Weights of a small image denoising model.
Model: norm none, activation relu6, widths [48].
Training: soap at rate 0.0026, 16400 steps, batches of 128.
Data: 50862 training examples, 41.3 epochs.
Rows from block 4, named by matrix and row number. Rows with one number belong to one channel. Each number is 128 + 24 x the weight over its row's rms, rounded and kept within 0 to 255. All counts start at 0. Numbers have three digits each. After the name is the row's rms in percent of the matrix's.
# convs0: first 3x3 conv (model.blocks.4.convs.0.weight, 48x48x3x3), inputs 16-23, a 3x3 kernel for each
# convs1: second 3x3 conv (model.blocks.4.convs.1.weight, 48x48x3x3, transposed), outputs 16-23, a 3x3 kernel for each
convs0.0 119:119137136157129190157103134104099167156147107129153115123162128136093139177153153133141149132112125117115121111122114116139143111108120116110119100143129176133141135118124102125151156142100131148108153122134103119139
convs1.0 114:062109059087103094089107079151141204149137175167166169128106105111112102117151125129106143096134120085167121135138138157129113139137128115132090116116095101098113119101103155118113131127117124130132116136147134131124
convs0.1 114:102133128119116133101141108133158152119090114129079130129205140138116129134106137116091153112124095148151157114081126131135130136113133152149160159139140102103092135122136095070099151176162141172138128139125121133114
convs1.1 111:095112081133147139119125118116173156116147092113106125130166136131143121124101145148126154162130157099141160165084137125094124112122123133118127128124132130121133157187101152189129127180147135134136138115129119119138
convs0.2 107:103108116134127135137133092152145127186123096128120127119099124112113087142109119154140136141116121123098108113155116127123099109094131166152118134133109131095121091069069114097131141215144132133142145180122124115137
convs1.2 096:160108141124113103109114139133124103170144078125118119118133128161150139153150141107128170098125128120141098144188149149162135101090117122147132120137123114124115108055124125139122153169192108102125108151127128132109
convs0.3 078:142108114147127143135113124128149151116138192130118139139117152114074146099129093126145126102149127142156177101078134107130135109134114125094109129122146117106106168151175124119053103139137130104116159139138160131119
convs1.3 089:142144122125124103133142130167100108092107092130115101177123117142154164114123104124131151116141165121135137123122162111114113192174143102128144121100136124128128157085126171126139129132120130117117133114113144117143
convs0.4 101:141152147094114124097127123123128079133150121121116139159127095109153158100152104114099108119147156135106129129102138110098115112119141083099105088108120143155115166158115136074106152069125146134142121155092125114128
convs1.4 091:134109123134168173099123113076119147153139135141118135136132142110133125170151145114131144128145149137137119114125152098143161129145152144150128134167168139147167141154135150164125169117116138151134112174115137149137
convs0.5 086:103111126115091078126144142133120128099154133127139112073128130152151148133126205125119153096091147120112129099092162161142121121188152142138101098138102101117121116114154133148152148133146120109128116163162089117131
convs1.5 089:133092169157141124143149134134129130116148139099104120086130141100114108114103163131110132099161163096149178088108129156112062120135156122129119139124147151161152129115091078102138122172157123132148144195138132149143
convs0.6 093:140130104120094121129149119107193150129099107150082082153086153168208153145151071109146158121113127145095104139123100160168129114128128120111106128134105090096127119132157145108134149123118115145136118143099124119137
convs1.6 091:090117104106155113157133100170139099186158108104084165178134134101074087108123141147146075182140151123101142133089130140079089139134091138155135154155123153173134128116091105131142093131148145147139154153119132134117
convs0.7 127:123153122115111122120112115125072105115138131125175136173119136095078105146099117136072130133111134112127101114128147097067114128122133112149115132134145152147106126113134140173142143058132122178132113054091125173136
convs1.7 122:158120106135139127095103114099084161095141128126150136149159137133157121144162125160130154144136152138137130132138129105171160121161151116113107117155125105152127133137171132060131119031129133145132152122140125140131
convs0.8 112:118139120141135123117081135130099104105083096156171146109158152102181143171113118137108126117118080165145139121118140114184128122188129110091115140137118146115154126126108129142174108119086154100136113084108137153164
convs1.8 131:159133173193160149176175147168160155151126132159104169097093137114107133107124126118101116108130114115089107122194122116194149124105127118109116119130130113126119141146098133149160124167141137130127133134135122128133
convs0.9 085:147108089170141116113136138178166094118131124138135096105128143172195159091137097142109126122128137112098134127133161144099093128085127163151152117151124151103135105107113174120117123086094125133133121072115134090136
convs1.9 083:121102110139120099180141117102093136136107129117135123109081121098061111109112148106175148108174117124156139143156129134136100152113124145143129141108089113137090136119148123152101110124126108117113127090147124133132
convs0.10 100:167138148156169128154060122114110131173119134186179119078129087156133114099124108135123113127091108129156119121144132140111150137109114159108111122112148111121127151174126134091115137117137141125095116161095150159120
convs1.10 092:100183120116091142074103064116073111115118085095177149154137154151137141144151172170128115161133094129130066134101092137122117141121129127146148125125154142137111177184124142174120153094121123099117127135122134098106
convs0.11 075:150089120162122137124137139088149188132137146120126131134086170099164118102134115087066134137149207130115150111093114131082144122137121133086127108181119161159156119149131144121151107090154137154141124085156141159125
convs1.11 093:126125098102150070131154077115146152134149120068104083125103112112107144118141090181131132159132156178147140172149155108172111181177137132089061104080102137161146147160106124158131096104113105115114118097141118129135
convs0.12 127:074118182073110126117097160081132123171096103164144096166165099096126098092103092095146157110160187125093127160124075132096113100105165127144107125144085144111120156156102106118146108088148122144116112135132123112140
convs1.12 102:122160171106127125135146190148123101178160141116159131148156134111159136136133108157163148135121131128119112090110142117132117124114097119127127103141132113140106134166149112124117157157142124120137138135127136136137
convs0.13 120:105102129108094147155120116132156156112117156134112102136080137163157160094149141159179119110131129087098127126037095125074131123128145132147143126147108101078124150172128104086097134166146133113121148179146117097114
convs1.13 109:147177159143164167158196134174156150130114140129098121102084141122125142107099110118111146147103130125052096138118130139226147094176150146124143153131153139117124151162119111141125120160145119122121126127136125129140
convs0.14 107:109143143127124153130134159170173144117177147139137144121155117145119126144115162126127128128144119125098129139106115130137111136091146201146104120129082092133095038081176101123128180140053151132133090133144110130158
convs1.14 104:079079102084035003124091068124137127107108149117095068139123126140153132126133157138168133131155149113130111061088132174168146100106112100111119107111128128114113172131122153149132088144163131128135137141132130144124
convs0.15 088:141078100186126124139112107121089170132140103091190131102147138166154109112153143143135151124079101130130126149106118115143163106117133096132153120116157119137144144117121168143130128122090119101121158155132124126133
convs1.15 081:128150172094101115132146119127125115146150146124162142141096102159141139144105138136127126182195121156118076096112144103085134128137088115102106118134115126137149159138101129100116107126134130127114136135123130092125
convs0.16 112:099132125124161125149131122132153111151074092146132072105111088160112153142124126152113122181094124148110106119103119131087174116112166129152138147142142123114150173147129093093095108154179136117135162122128105118126
convs1.16 099:106124123085089088103104126148110133155157090142114104095131124127136115151119123125103123126107105141121113105079150123176155140105105118108126103111104132111101175157152167155146118166176134132122142109138116143132
convs0.17 108:123125134116151197113127168142095107169114168117119126100118133037139198140136113132140104126158104169127121137130150131093154176083152116173103104159122124174111111121148113147143116140093119139130112132113136150129
convs1.17 104:082092141088084113130132165134107157144153112149138131129156151106129177158160164089127092134136100121109142121150134149178170136126127126139134111121108135100131120121125154136113115131112129142141145128129138127127
convs0.18 086:142149101060107145139133134153134137194153164138142148148101143152095190141105182131153107110141102098132158092125096171149135078135111094142147089087136119107134111151138147128125144141098154149126120128129128100150
convs1.18 129:151143122146131082156124137150158119093070068135070071130131131137120096142136101137126137154169185156155154174128140118101075143102100139115110151170184131115155103138127150129133132121149127106140136118140134133129
convs0.19 099:130164125110158164130093132122133119150172141155118150135147123104133142135107111111116102140137110123131126083137147129110113131125100104090107152114125148115119170187143110115099136171130127121109131139113118141136
convs1.19 102:122134120117065098136147117141133124118152126103117130128134121126143132114123143145121131159152151175146122144183151149254198149134191137134155114129140121133129113105113139124124120093090130129129129101128108145129
convs0.20 096:089150128126143151130150127161143109118135130152160155103127086125168137147121162119116130117101106150078122100143122113157174119147124115143141129172109118150131084112167153118137148110088134102112138215119113120131
convs1.20 082:112125142104131115129090165122089108108138109109101083131142130116142131139125142100158126146125109129163114109091113114061101120112140138095113105100111104128124170175142140147097131081112124122149133141126130123129
convs0.21 099:165128125114149216103162155151125099182133088131100136170133111041164171111148153104143086189161073137140099158097104175137084140119137094129150095135153131138099155142119141135139125117142112125122120116140143148129
convs1.21 117:108105132053045161120094081133149126185150094160097145096118136114148180145136124129148081134149050132162094111098112113121109150160165132147130137151153128142154132108148128122132112144152114121128139129136126121121
convs0.22 089:149101137127121108149096136132100113162113093132127124128212127142111094151123119124167110126108097130130124110164117140167133097120126101095129105103147137153122141101130095124147150136129155130095169166118120118134
convs1.22 088:108172132172142136135115095127127125136107106148134146134137138172146121126095112127103111149132086154082156139097140119101108143120141145120144154154163132186147118152119123151158115151113136123133142150139122170146
convs0.23 078:115141117083148150124134152129121111115100111145153151124170193198141088164163095167110124084109117121167094142139128111146157120196164131143123142157103103114107129169134161110149140134127114119119148155146117129151
convs1.23 092:072092134119065145174158144140143155163132158105110124141114115148102059116116143142092137124137155148142152084094136106105143132127138145101101169122105100112096088135136088119136132121087118117116133145138135138125
convs0.24 103:152118101130126167122126149164086145116112181132118134114124160139147087104093111157123140137123095114117102154136122124117089122139096124169177161111080119119115149102126134132110128163113100165146135124108122127111
convs1.24 101:158188190132171194121160166090110133081137159089125129137126118113103099101127124153130107148122115144089101117135169144070120143149154128123141150137109129116108129089134141118089138159134141125117114138113129136140
convs0.25 106:121118118110109107133126144119153088130133137141151164141121107137134103151138129144119092159152140151132098104183122102141142178140130138107128139137117120133117092081087175130155110056115131122157136133122109153134
convs1.25 107:105105116114116129141113130104126118061118100088108081117111141128144112129139122116155155125115131116133146141153117193203197173179176111152098125105115130131110141156143146153131186162129132146129139140125141119126
convs0.26 104:114123159164150134161130123099085112114146149149140058079122147115108113146099150104133122109125112107133157161118142193084090169128106080134156121112161135122137112127146156153129133110097108138123120133121119150152
convs1.26 103:145100139187160165140142153166159115101125090106113140106138130142152160113150144111152147162127131156113123184104132132098028131134083146116155110127164120138169147143147096090123113101127136131123134100120116137127
convs0.27 089:118125148105065124135129108101167093129107111080093126132176126148204211116055107096097124147109143141125118131139184108108159153151134121069122166125116106109121102144130158105123108146110116125129145132115127124158
convs1.27 114:105163094095165108116144131109161162187110152148147164141143139099076145157112144110090126158143120099152162095143149122184162099148169138163117068143138093060120106135141133131126119125133134136124135158126113126143
convs0.28 080:152171146080136109129122105168095125150136162147159134143136108165158113160081087104075107124123150099121108118118101134126127118186079121133137169104129160110123128190148127135149145121133132144124148151120120098111
convs1.28 087:160165135170149140125098113146143117170165103093130116150156107162095086135119115130149133164155193156138133141114153123116118131153179093123093094125137119140081141114137122149134120101176130109119130148108132116117
convs0.29 111:088124105132121133121109131138094105119121125124150149144162134127124133128113147112093130136111148089135125135140132109079117119173146134138139120109122160137135101100143156127157128111088116108123154166129128110131
convs1.29 111:143191144139124141148163154112158117133151128140170151127135112107099116099099124118073114118120121111165139143144149149225165137175155141152156118099131133133114118084130104090112089082123121116114115132130137121115
convs0.30 103:142131129122175164125130106123166166131141127128088133156151113091087154114094127163142114103080144096113168119108130091116145116178101140184120133179097111148099103157110122122110153146138119135114128099081149148123
convs1.30 093:137063087106100170164147160139180171095132142050082140143149133131191150120119073106137154115155146150123111134088114109134156109155168159126170140123114132118101125143120129126140130078145142154129168119142119172148
convs0.31 104:130128116144118126146107131116130053140145079161181147130158097093182160128162154090097131137130159158152109132157118134114147167119133147141126077134179108124129139132128124129130156149095134123104124164139154142122
convs1.31 093:124131123101124155114090143108096094149126121097106128129123118090099140142138109093094132069114161097120125093183158139175181158164163126127131128118141151134140132151125135128133134121123131129138132133107143132137
convs0.32 103:146105117135134105113145158104156185101127136142088119100133112139135103115117120137136135120170143144125111108142169080113111111038128119083093161125106103134119104073136146098119126097128152128128144139120101137115
convs1.32 102:090103131143118137101154107169170100113115116083122131125112101147134107115114136114153147127112127125095132104203156144200182128095158123132156145135116174158151128090120126167168130096112125114113116156129124129137
convs0.33 109:117122152191111108124112115123080098117138103131148138106107142169147090120138123098097119069145062100101099131132114161131149114164144182140142152133126123129143147147139109132077149141126118096120128132128118101156
convs1.33 120:146173140156153123131189166101096124134145115071174128125099092118107105126153144130120159134152158157131142105141142124181128088138132131119151116061111141127090109121183091044126125080119112129137129152125136136122
convs0.34 108:148119130166135084159155114106133128102113114131147140108115140137085104144111105104160144085150120124147131142127127102111124128121138111119124105137131098134123145123112146111115134150138112128120141145130129137143
convs1.34 094:135072114225087063142138074086146135116128134129134132154144133155169126121124149126121130120103167114112126128131103091195118109143139109124128123146130115115150113120100172172122126134101138131144133160120144131122
convs0.35 076:111078123087156136145103089144138085136133122110115180119158165130048121121146152137129141141118141151113148119136115124185131132123132138122143147202109115148115091152112087129143191152138138098146087153079116083123
convs1.35 087:172176170162113134140146127088131145147134123193154107129147138130177151109132119124139140132101127156142139136138090110131115109104109147132125128112110123122139145148122117117124124118115140137160094149122131103118
convs0.36 091:144121145097153123118148147120146119131170140134133132137105137123127100129125139136131120163220163101163115114102121094085103123121134118132113150136122113157125127123155095059108152082087106143113164250163102144100
convs1.36 093:123117121127108153146125113132163138113127143104142126130144157124101136132144134153097135140083119159111118142137156131147144126127132137114090117131116139131127144166108136196147063111134127132120097116101093131106
convs0.37 093:173158137161161145090107153126118139099114147122138140123165143104126102129142114097133138083081118107126125145126130184146072117115149111125123101103113155113165104110134141133146140152139101136141129156159130144142
convs1.37 097:135148204146098124189127096090093153098132143094114119130138142116120124083116096132129141183191135179142097150164163160108088114137117139096120135140162126137156128089130117116085145172137128116132094124127121125125
convs0.38 089:168116124128115120097111137092132155142098087092148108134129108138149082151154129134117106121127097132086090149155113105147140125114132116145118105139126107118155140105129111123119118123117134153148117133148145087111
convs1.38 106:160141162147130138093111142137075098151110078130108068143125118171161112148159146183132161128108115141166147112122089107117108128140125091136135105131133139138142135115119141137149132124154151130122149169120134127121
convs0.39 090:162144132191140057137110116126082150094138162129150128156116140154138128108136160136124131132105139131142149128161136096143136110125200112161158112140132121141083137081120134094113097105177127100147114153102124159134
convs1.39 077:127134164149140112089172153148196182112160123211191151099128126140170103125124136142147138106134137126151146098120115108127110132114117126125097119093136135100118114113143159154138140122134114139119133135145138120143
convs0.40 109:096090136091128101132153145136145139103119140145064101132122121124090144126199170131140108124106120139107147116105145126135137122113121152123126145159129110176160109065129127089135134131156153140127122157101141134118
convs1.40 107:094108115126108153106114124107141143123116156141136156109089138100118099131128118133131091126144154144146155138105163123060104160113135101127145129126140152136133113125146142113114143157144121127140135117118131142124
convs0.41 091:118160121138107114146122139138125103148103142108157147150047104154084124139172120113097120129150166152149146122120129130100087119166116127147132127177135122085138100085114138149111128197152102125130091196127142083099
convs1.41 091:144121106159121126147075109118114086148158107156128138130088106120128142131178139095117147074130109101139112155083173166124093109106115146178135102139132101133118104067118122114115140171152141139156118201136131137160
convs0.42 092:122089154115133163150117127144158085124149084127155145119170108076077122135076146112101114119110120103119142143109114100132110167179114151127148134131128121125152139160115160175112122120111114139134156171156110169124
convs1.42 090:116142115141150154098142128156104152172116152170073129127165122107146181136114110114135136142161148128143122088082094160135112138135110103125159138152134162151150135163118131084088161104150125126125114127139131123135
convs0.43 105:140179113157097082124126149148169154142165132093093166148127154074128135088142143093117151106155117115146158139149144140154096133135123150114177123119136145119114139129132130150140113125126109108123137168107135126129
convs1.43 098:140148168186135132141092138132119123099089135112077111125133149122148161131111119087143140134126106126125127108134117091094116086135089105100096107146098127148118110113105079094126067126118126129136114139127119140129
convs0.44 084:164160168099157128098131175128127111154135146124115129150134165096129130124113108108148104152144127159097108163121136136137122141131123103105100129140108104113137161134166152165162110111106111110129130212138147144132
convs1.44 093:131127120109090124111097137120142166072157147187165115124164141125159143106119108147134160121082072138092130133128155076103131097105086151131106145182127123140106121095151122124129135149132121123129121136115122147110
convs0.45 106:126114151122138119141135138122106099113074122091077102090133109112096102144142142117143101108137115169199099159151090137113109149144082140120132112116151107153165135151119112094129167151089117129135161178110129112129
convs1.45 093:113148139126124122112121142162160141151187166193172144145140143139128117122111133133082082126119128102141161152129113120141160115116076121141143134136109123106118144139129145127134112103123142124119125142133130130134
convs0.46 099:143143120159162179139138108160139093146123085146154133081126119159139128206135154121098130135133104133136139119128113143107090146096103167134149159113132126124101162112110119093140089104130160099143165185108128127085
convs1.46 095:156116162132108135139118107092104093176127122169129108130112045126120103125139118126121121112145143131147157138165076136110066136127131151152147156122111116109124144126130132150133149121103141161129160139122129124130
convs0.47 103:129190093125131140125152166161125116107150120135119109117152098118102112129118089132119137125118131168115111155144144079131129139117147138110125164138117124119114147133143116153122139132109125096131082111125138129118
convs1.47 103:085115126154162182140125156123111120130106137147124139154114120122120146132091140165133116123147113118145131126175148151167223133114198142142140136140129165152135166105130134135101142129119133140138133150133137125127