From a checkpoint of a small image denoising model.
Model: 32-pixel images, activation relu6, widths [48].
Rows from block 11, named by matrix and row number. Rows with one number belong to one channel. Each number is 128 + 24 x the weight over its row's rms, rounded and kept within 0 to 255. All counts start at 0. Numbers have three digits each. After the name is the row's rms in percent of the matrix's.
# convs0: first 3x3 conv (model.blocks.11.convs.0.weight, 48x48x3x3), inputs 0-7, a 3x3 kernel for each
# convs1: second 3x3 conv (model.blocks.11.convs.1.weight, 48x48x3x3, transposed), outputs 0-7, a 3x3 kernel for each
convs0.1 101:125145132104166129119103113144101149100024100141077147129153138136153115154118139148093131100044107158107139119139124106090135152141132140115124133148131127135145141113148133105128140131127122114115131153120128122136
convs1.1 110:146140136138122161135123144121170114158255172115154147118168126161135124114131145094125095114192153127148111098117113123155128119115108113116130126142138121141125115136131157159110106145132114123135124125098151124123
convs0.2 107:129149157114110070127127109138129083145140054157149124138120153110143119137114151129102148161148128138128132093129137144111125143099135118135133136162107115128124115127096159160159150131105136120146132124119135123135
convs1.2 102:146131114151135132115124144124100147130120140118129147143150135098112152100139128127116119166122103105140125134145096123127119143123125128087160185103121149136128138123183080094148148129143115141107151137135124116132
convs0.3 108:110136143106142151142117128134123119120080136154148104097095126115155149115143125155126154074068095109110116125119127127146142142148121143098122112110117108114120107139170126154139113126111145146122087148118141112130
convs1.3 092:129142124103140140114119128127106111104160120115123109128133152111101091124154168134151152143214165112128112150118113135116111137143127148140174137145127126154116128165125108150141109117140114187096131048248149095123
convs0.4 088:102135141122073080101135170108065120110100115117146157193171144119142133116130143085110145122178164129154128105130129105131117111178101137107120141109106129071095120114126132100130158137149113139126118106124121112138
convs1.4 117:098086099132164147121124123125147125125136129104120099158177145109095093142108102113080124075096126141183172138121134140108122138171177120142097151154152115135122138128100126128132105154131128139125144145141151135146
convs0.5 083:178150129156136120136167144159095124125118143154102119113138113112148119102157152142112131145004137142131162107137093149067139111097145140128116081104103123147121123159131129129150124105156150152129129176107119141135
convs1.5 084:129105115093143103104116131160160157135158137120136126099067147141125133130089145105161104108244104132169137129187136119114107125113113127140126175175137157141140081152135114140167140116145164125145153097158145093111
convs0.6 101:132120127077124125147174114130141106137149152118125115139084124129119121173119110099111152167134141133108131139135117127114083102114129114101123105144142128169112158146159143104113146145139145143134116126131142117135
convs1.6 097:119105121137146161114143129132113121108138128124107121134132062130130108169150125130153115140117112149153117138135092169134076144108076181105095154100148136126114168142125178156155113131129145118124146175128121118106
convs0.7 108:071102169086098131138136148112138130140139143112141125126146130143167123147111124086091128149138116130134137106124133181120118107163138078092159160153171128144093154151082111152113107140150158153137138117112128111124
convs1.7 111:075160153096153150105148156134123126140121134134128155142152103112154122112145122123132117163168134100097129122112114124117104112136124149167169074087065116185140113138161160157177177155144156138131109104152113128152
convs0.8 102:167094122090097139099156093102088134101126139117119121139140121092107124141131114128113134138135092129111118123015118069096142129127150126056132230026079133125179123146121110152147115121144104116130103101124138120120
convs1.8 089:150147144135192156118153118134133129128098105112127147156165145138117134128072121115128122130141152124165123109120143119143135142213158068132126149185066108193120115139125105081124149148138107144120132139135103127118
convs0.9 075:133110138155131131100111137150113112138094120126132122096113112137176144150125105119081124124087131142165126136161130152161144125126093118132160118174132124126156130122105121175133118138109131157135126221158129136123
convs1.9 094:136134146131118102140132115075070084078092085107078080146114098125083134143112156134102125124193143151150105148136148129123131130137139133146148157125134112125137127128106134112126135121105130124138102110122143095141
convs0.10 102:131158138150143135119136119109161126138237146090185118126130134152138115114139132131153127151180152121128113095129126133146112149120145127132097171096150147124131130140133116133092151110149112076124127101107121096118
convs1.10 101:134107139110109118122123138133021139105000086130094130115124140138133122126134117148118136118106102130123141127108126137115145135121127134137130106179122120125112140151138158148128114107131125134112103109121128140122
convs0.11 110:136113088088095128117146089134150123143140162133138111144184102160145144146104141146124123136159123144125117112098168150144085149137076115109096074116103148118153133149158136141115132154118128130129137108135128138117
convs1.11 101:113141118114154136125157155127142130113114103135123101147131107108094098147086118141119119150120117143117126141111099143134109113126123180137159078127078114116125139124133135129135144128133153124108102139168120133114
convs0.12 116:135077107184150147125072150134132123120147112116128123139092152143081115138139137122143139141132086125119132125131149130097127172110136125137127132131104102167133125153148106179125125129143134136134124100130152159116
convs1.12 095:144167130112111078145148114134140140122130130139103130116116135123171126122156098112116143149114106139102117126138087140140132106153144134108149164137129143095125113108112115085113095107115139091088129152125123103138
convs0.13 100:132211088093069114123069155137110107128115116128113113124138152098143141123103132110123151119147135117115115105114179170139102142129107135107101137252137130130116132119113143117139164122129152141123129119123152108133
convs1.13 088:129184140158208150152075149118120088147123101133119101159143128125081150112118102124136103143135121101128127168140104176120111102101130130131122089011125151138125125148134098133125131125129129135084146117141135132111
convs0.14 117:160077104097131160101076131120097122125135152137142116154142138141178106104139114114129145186151109110119112093212181107141078139123115121148119113144114049158107109132155136161160135097100128111126124133128133123127
convs1.14 082:138114130123138147146120111115130128126129139119100126136139100139099127096113104167100125164103101155150113104122136169195141107069132147056121094035091085107137136126136116128113158110119126138151105138172117069127
convs0.15 083:106134137143125100103141122082116122122115142078059136167164145123154122132125118051090145106139124144147129136135116089118098138152114131154133141077098174096096098094123133134100127175115125113147141099123145115121
convs1.15 098:120129123155190143106133137141142115154144150129138135101128156103101164136143211124207090161179130113138073128125145157132150161144129140161099158165133135114157152102161162118140122127145152143140111127144138127125
convs0.16 105:118100115138103086152134176145126144135108085138128127155101135109118172106148125135146135125064129116150106138118111157130114122125155126156118140147152099088136138113096119192161146156123134143128152178115136141120
convs1.16 094:118094128199160131153140119134140146147156147133123151113120141101146144128139116147107137137150130137117105109137126132111128125140116134172140109126109145108132170095120118088114129141133123112146131079082117086154
convs0.17 100:089116183161166105142129120114131124131141119114132108152119097181139140144121143116124120066108119120134138111137132127116172126115147134090135168131161128113144157147107086137099137168119121136132125117126141108125
convs1.17 094:126136140126129110111135138141130124141143123151108144143124091193135075168149104113133131086133144120124110104142119116116128147107142144104165211134163152116125128113111128120129150108129123101110184118117143146124
convs0.18 075:150106145097173119149166146153132146119155171130115119124129147097084110125114111130146136145188118115109131149110091148139140121112138145114134134079112155134120119139142139135097121107125110081099076070101106112122
convs1.18 106:135116111149116140130149125171168113080174163154133121113116124110116128121107120123133109164124141119128106102112093120144108124156127133115116143160110140128121134110129102100085125115155130133141162166162132144134
convs0.19 106:146083130130114112142131141157125107140120125133126121097108154120066118111101127135127119118135140118143102125101161132079150125116131094112158185255115148149083103131157175165129138166115134136104102113100138114138
convs1.19 091:150118140147119126137150117146164122149137121124140124129151146163171152135159137144112139133092134132112128158120115121163114112141120159098134112000052092131140105096111084033088073112148106140123136153149127099104
convs0.20 109:141157132108067127156131147130137126132096130126110113133138130137152141120085139124173120123171148143157142122120120135126140131147150104169121079152115187141080123120110126104140120123131112134138110131118123177135
convs1.20 093:115133119162201175120138141113129124135130136118130129111156136101106095139100091109102128092103143104123145098119138123123140122122130080139151158138122154150124135135134129145115125119129134079108136123125107134146
convs0.21 109:087115151097149179127095085135123113125131093140103093126117159178125113140113102133123117085128167129131175164116106137115078108105121128138122112108122121120099124141121080161083120130127137137138124146141134137140
convs1.21 093:127113129083072139095115152148119134134132122115124121137149161141096112101113108147145141142144143145158158131157138166150162160157147137123097119106152115124132065084105011076096075121129112099107087118127113106127
convs0.22 107:134113145079242110070154134116131152109130102102129134116165137128093147118131108139129126101141122131149121092158128100175171153122132152132103194192113162149115123130130126144133104129136098092105146163115136130100
convs1.22 092:118062167137028171080121118091102131124114133096129115131132117111131139122090161141110147145117171115146134110108080095123148151084124122114107136085060142118089141103152124125142142113134172128107135039103115165149
convs0.23 108:126104130146102112122130152152137124127110117171127122150118126131117141128124140120127122140106167139137132107170121133243179119123092121140098102101100146075145129117147151152146127128153155168140146136128136129122
convs1.23 087:100083140134176123117144145144131136134171157120151113149118136115122135125126114134125135077139129131119128137123149095038124133088145104175121154180152152127134106127151143097108118139134124098106118135079099086121
convs0.24 104:105092167191145096142133142131120130116140150127114133111121105140124133163118115119138102107145127139121134082133116108140142155166111157125124169159134134173164120123132128105143116067135142125130093091121122119152
convs1.24 096:133115103144119091107165141143143151120133153125144143141144101144140094130112152122124121125083127172137141129099102137139140145142154110100103122093098144132123140179150104146141116119131113155129128194198131096111
convs0.25 101:136067132119160121129176111096131136111141109084121128093085133142180143103168148159119094092075121111107121108112132133133125107118140104119163145131069145118122162153142087010179117079155098113120141131122094121128
convs1.25 094:139101112124140151129165144110107126131122140117119132105100149097089111099176146117142132136161167174140107116110128124149130134144119112141139158127131098132153110206161089255176135136085133150164124103087131134171
convs0.26 101:140085147152127133126100149140148117103130110134105109196078150152149116074169111129097113114124137113118123092129135172087159184121128173106136095183124133176134127087136133099145134105134101140119116149125134120128
convs1.26 149:118155099091156117117171107140136124130148114109142120148118147123133140165105141103134107125139126120149133123099146135096119123148111136105105135080143121143152126151120117144145133122136142103124150112133120128116
convs0.27 108:140187141151174112151155126103177149118146130117113101125082119151130119150172150153188152136057098107063117135094109123107143133145130169129143142141105115155145143104062138165147092071182138140135138148116110145133
convs1.27 113:094059114132068136123084131126144158124119136131109133146112105130077113101073124142101141140164105148225140137136132133170123149154132138138115132107133112141143104163137119110101171145090122156152104144126116119139
convs0.28 100:097099105110073163158098128133138127132105135124062063116096112152160132130107151156174134129197107116097130144131150120106092125158144120121108103102104126112128120124095129099145146098128135132136114125128125119118
convs1.28 128:109125114110160145111115134109121108146141129146141138086131106119111113163172175178220169135080093139130155148134135128126112113105116120130106143144146109132143129123127131146145152144129138136108118134124115116111
convs0.29 081:157152149114061134106163133116136156118082106123136131150117155161137083152160132155137115133176137121110119116117120118123108099088132110139137104144098106107145137135125111139155095122174140113130107132125127103112
convs1.29 096:139108140133141168135125134129127147136153142136112143160111114192124121116160119110140106126086087130082107102115132134123124120105107110144134145101134131117144093174195104217220148150160144150161166143147165147129
convs0.30 102:109144165138128145183147131133114104120107114140125138148119151086129115126107113120137088136136156128110144121077139136104116129143119122137140116096074132086130149123128123092149116093151128107132122180135139107137
convs1.30 094:122110109127140098109125139133143103127178121135133117132143128115156165098140110091127113090143106162120107125166109114177074114168105144156112156186158136131153114168151107201162134138097121163127106071150127144148
convs0.31 103:092133138131188099117121113133147121146152169142141147113096138147074066158128092111144133111184172108123121125156166134109159134123126118120149165055108158118144135151063143140153125139129102105123101101109152113125
convs1.31 094:140131152162059124154096121112099125089122132122120140165112133193177112124155154141119148092070137120099134119134143095134134084133133095131130139236133105119135144110112118120139160131101120149091119205187138148131
convs0.32 085:141145123138181119101160144130123128130102136116108131132131136120079135141118128157117106122144112117110139155104159106108151158121105153146117204051114114162101130136072155137115087120123137126143117112133132139130
convs1.32 103:141133118177109127097119153148124131135110151129125130131108150107142146133117124133147089093159118112106129109125145144152132111131122158123133167195129108110121156158138160142155120111109110149124126153155126123161
convs0.33 100:132157136115022176152149115134135163123118102144156131130125129131106099132132112131102117108112133110145119124104123163040063205124147144082124103099132149153118132096140159119103153157107156143137155141152134180134
convs1.33 089:119122110094222155138106129110143136142127128123127136120111142172133126124104133116115152112140135135140129149159116192188102115138143126095150132150165158149112150106100146159085113146103122043094092079095143116120
convs0.34 114:155203137098066104136113127130120123112105108132124128145099108126130124125195151139212130127207129114087130103152151134137106116065127144112119119132113104134134136076112143101161109086161123136134140138134122121135
convs1.34 112:148155125146171128161144123139134118152151136126117137104113170125136144158229137100101117133049116137048109134169106156145127116121126142116123132143130116142120092112105123143138128120103124111147111104162119127103
convs0.35 095:129053131100073132146129096118110115126101140117133134122152107125182148116084128131064126134141127129177109126149132105103114142114121102121147130149139129145107135147142172193143136186117110121132131139128127130107
convs1.35 096:107085111134145133119117119119113111136160127126123117144135129110086133137070115154108125126125112153235152136136147125154104135131108128092110128134124124144129129108170144066113138095104132164116107105127126108167
convs0.36 108:101078140130120147150147108133101129108093160126093119121151149122092094124119120127131119147090172096121141106158139148142099140129116120121142108128160117095114120143107132209107134158113117110139135118130130121138
convs1.36 089:143138129108140129121172142137158138116156143132140138118134124157200104117127134139126154116183082157105114149140122160093138149132143123171166106132137100133139093089136126023107121124111118154146144144149150158145
convs0.37 105:139089155129166134170108148108152132086107116106116132156136118173154151133168132125123110188104128128155106083081168172129103097120136128136157130095102150107100143118125185152074158163123124164141162132135104139139
convs1.37 094:127149109112096113125130116127130134138143131117136117139085118109077074141141112125104142116165091139148135145143162129128115119153179138126139138156158105108132116079076173109057111115114142120157113136109113116118
convs0.38 100:121048130111076120152093116141087089141127132118138138124120103138129131106168133146127123153189130113155152077135122121227155107111105128107109129130143099123162114102153120122086119096122144137135145171136122160144
convs1.38 106:123119110140146132152129134109131134111121131142082131146099153129108114121172122131119135112095097179159112125113135133172124147131138166132077158144156087058142114136100152143127106115123109130153129155162112100091
convs0.39 109:103145141140181081151112144131123138116133102099110144103140130128061116150115134151154114096127151107110159122136122119129155125139147142080110104219123127170097130149130125126081084142137129127113151147138097143142
convs1.39 089:137147109154109115132122129127129148132109126136142137106130142145189149141152102109133144140126154096107140117128150094149108107126138151116026099007036130152113163118130189124106120092119131107150136093103123158136
convs0.40 109:113138145109100151140142124146135169128134179135125148098100113187135061161139127136136165056114153078109115127119112119104112142120119120144140077135072114139135140148098115155134087139137118119111132146126130134120
convs1.40 097:155122150127153147105128132150118107112138128127120124124107114185142092167189159148147160090128167090141100141154129130162139127129148104107160151073113116157115040115091063071077127117087131116145088098124156107126
convs0.41 102:114163093167176159093124119137147139157159129157146146099145155142235129145120129123121144099094137118113116139127156092133089122119123152125118124151126099148135135115119167084096154115107126106135130110136123116119
convs1.41 091:098112126069062084142097122122101128111119118125119109145111135112011101093093155154143124137136146101133142135143146149125132130104166131087157105082171132127115138172110161174140118131115158118121100133102103133157
convs0.42 084:141141076131145133113075140129117103142141136092103142166101108151149166210104156126136084094122125147146102096103134170153119175147095082125119181217137090123081128123150121159139137156120127151120110119120120132123
convs1.42 111:124090150133104117121116134139132129130116116142115119081146095081155113121176132150129132139129143199119123143124151105127102165125120159062183097120138186119133136143132153116163187167126130133117107129136146128112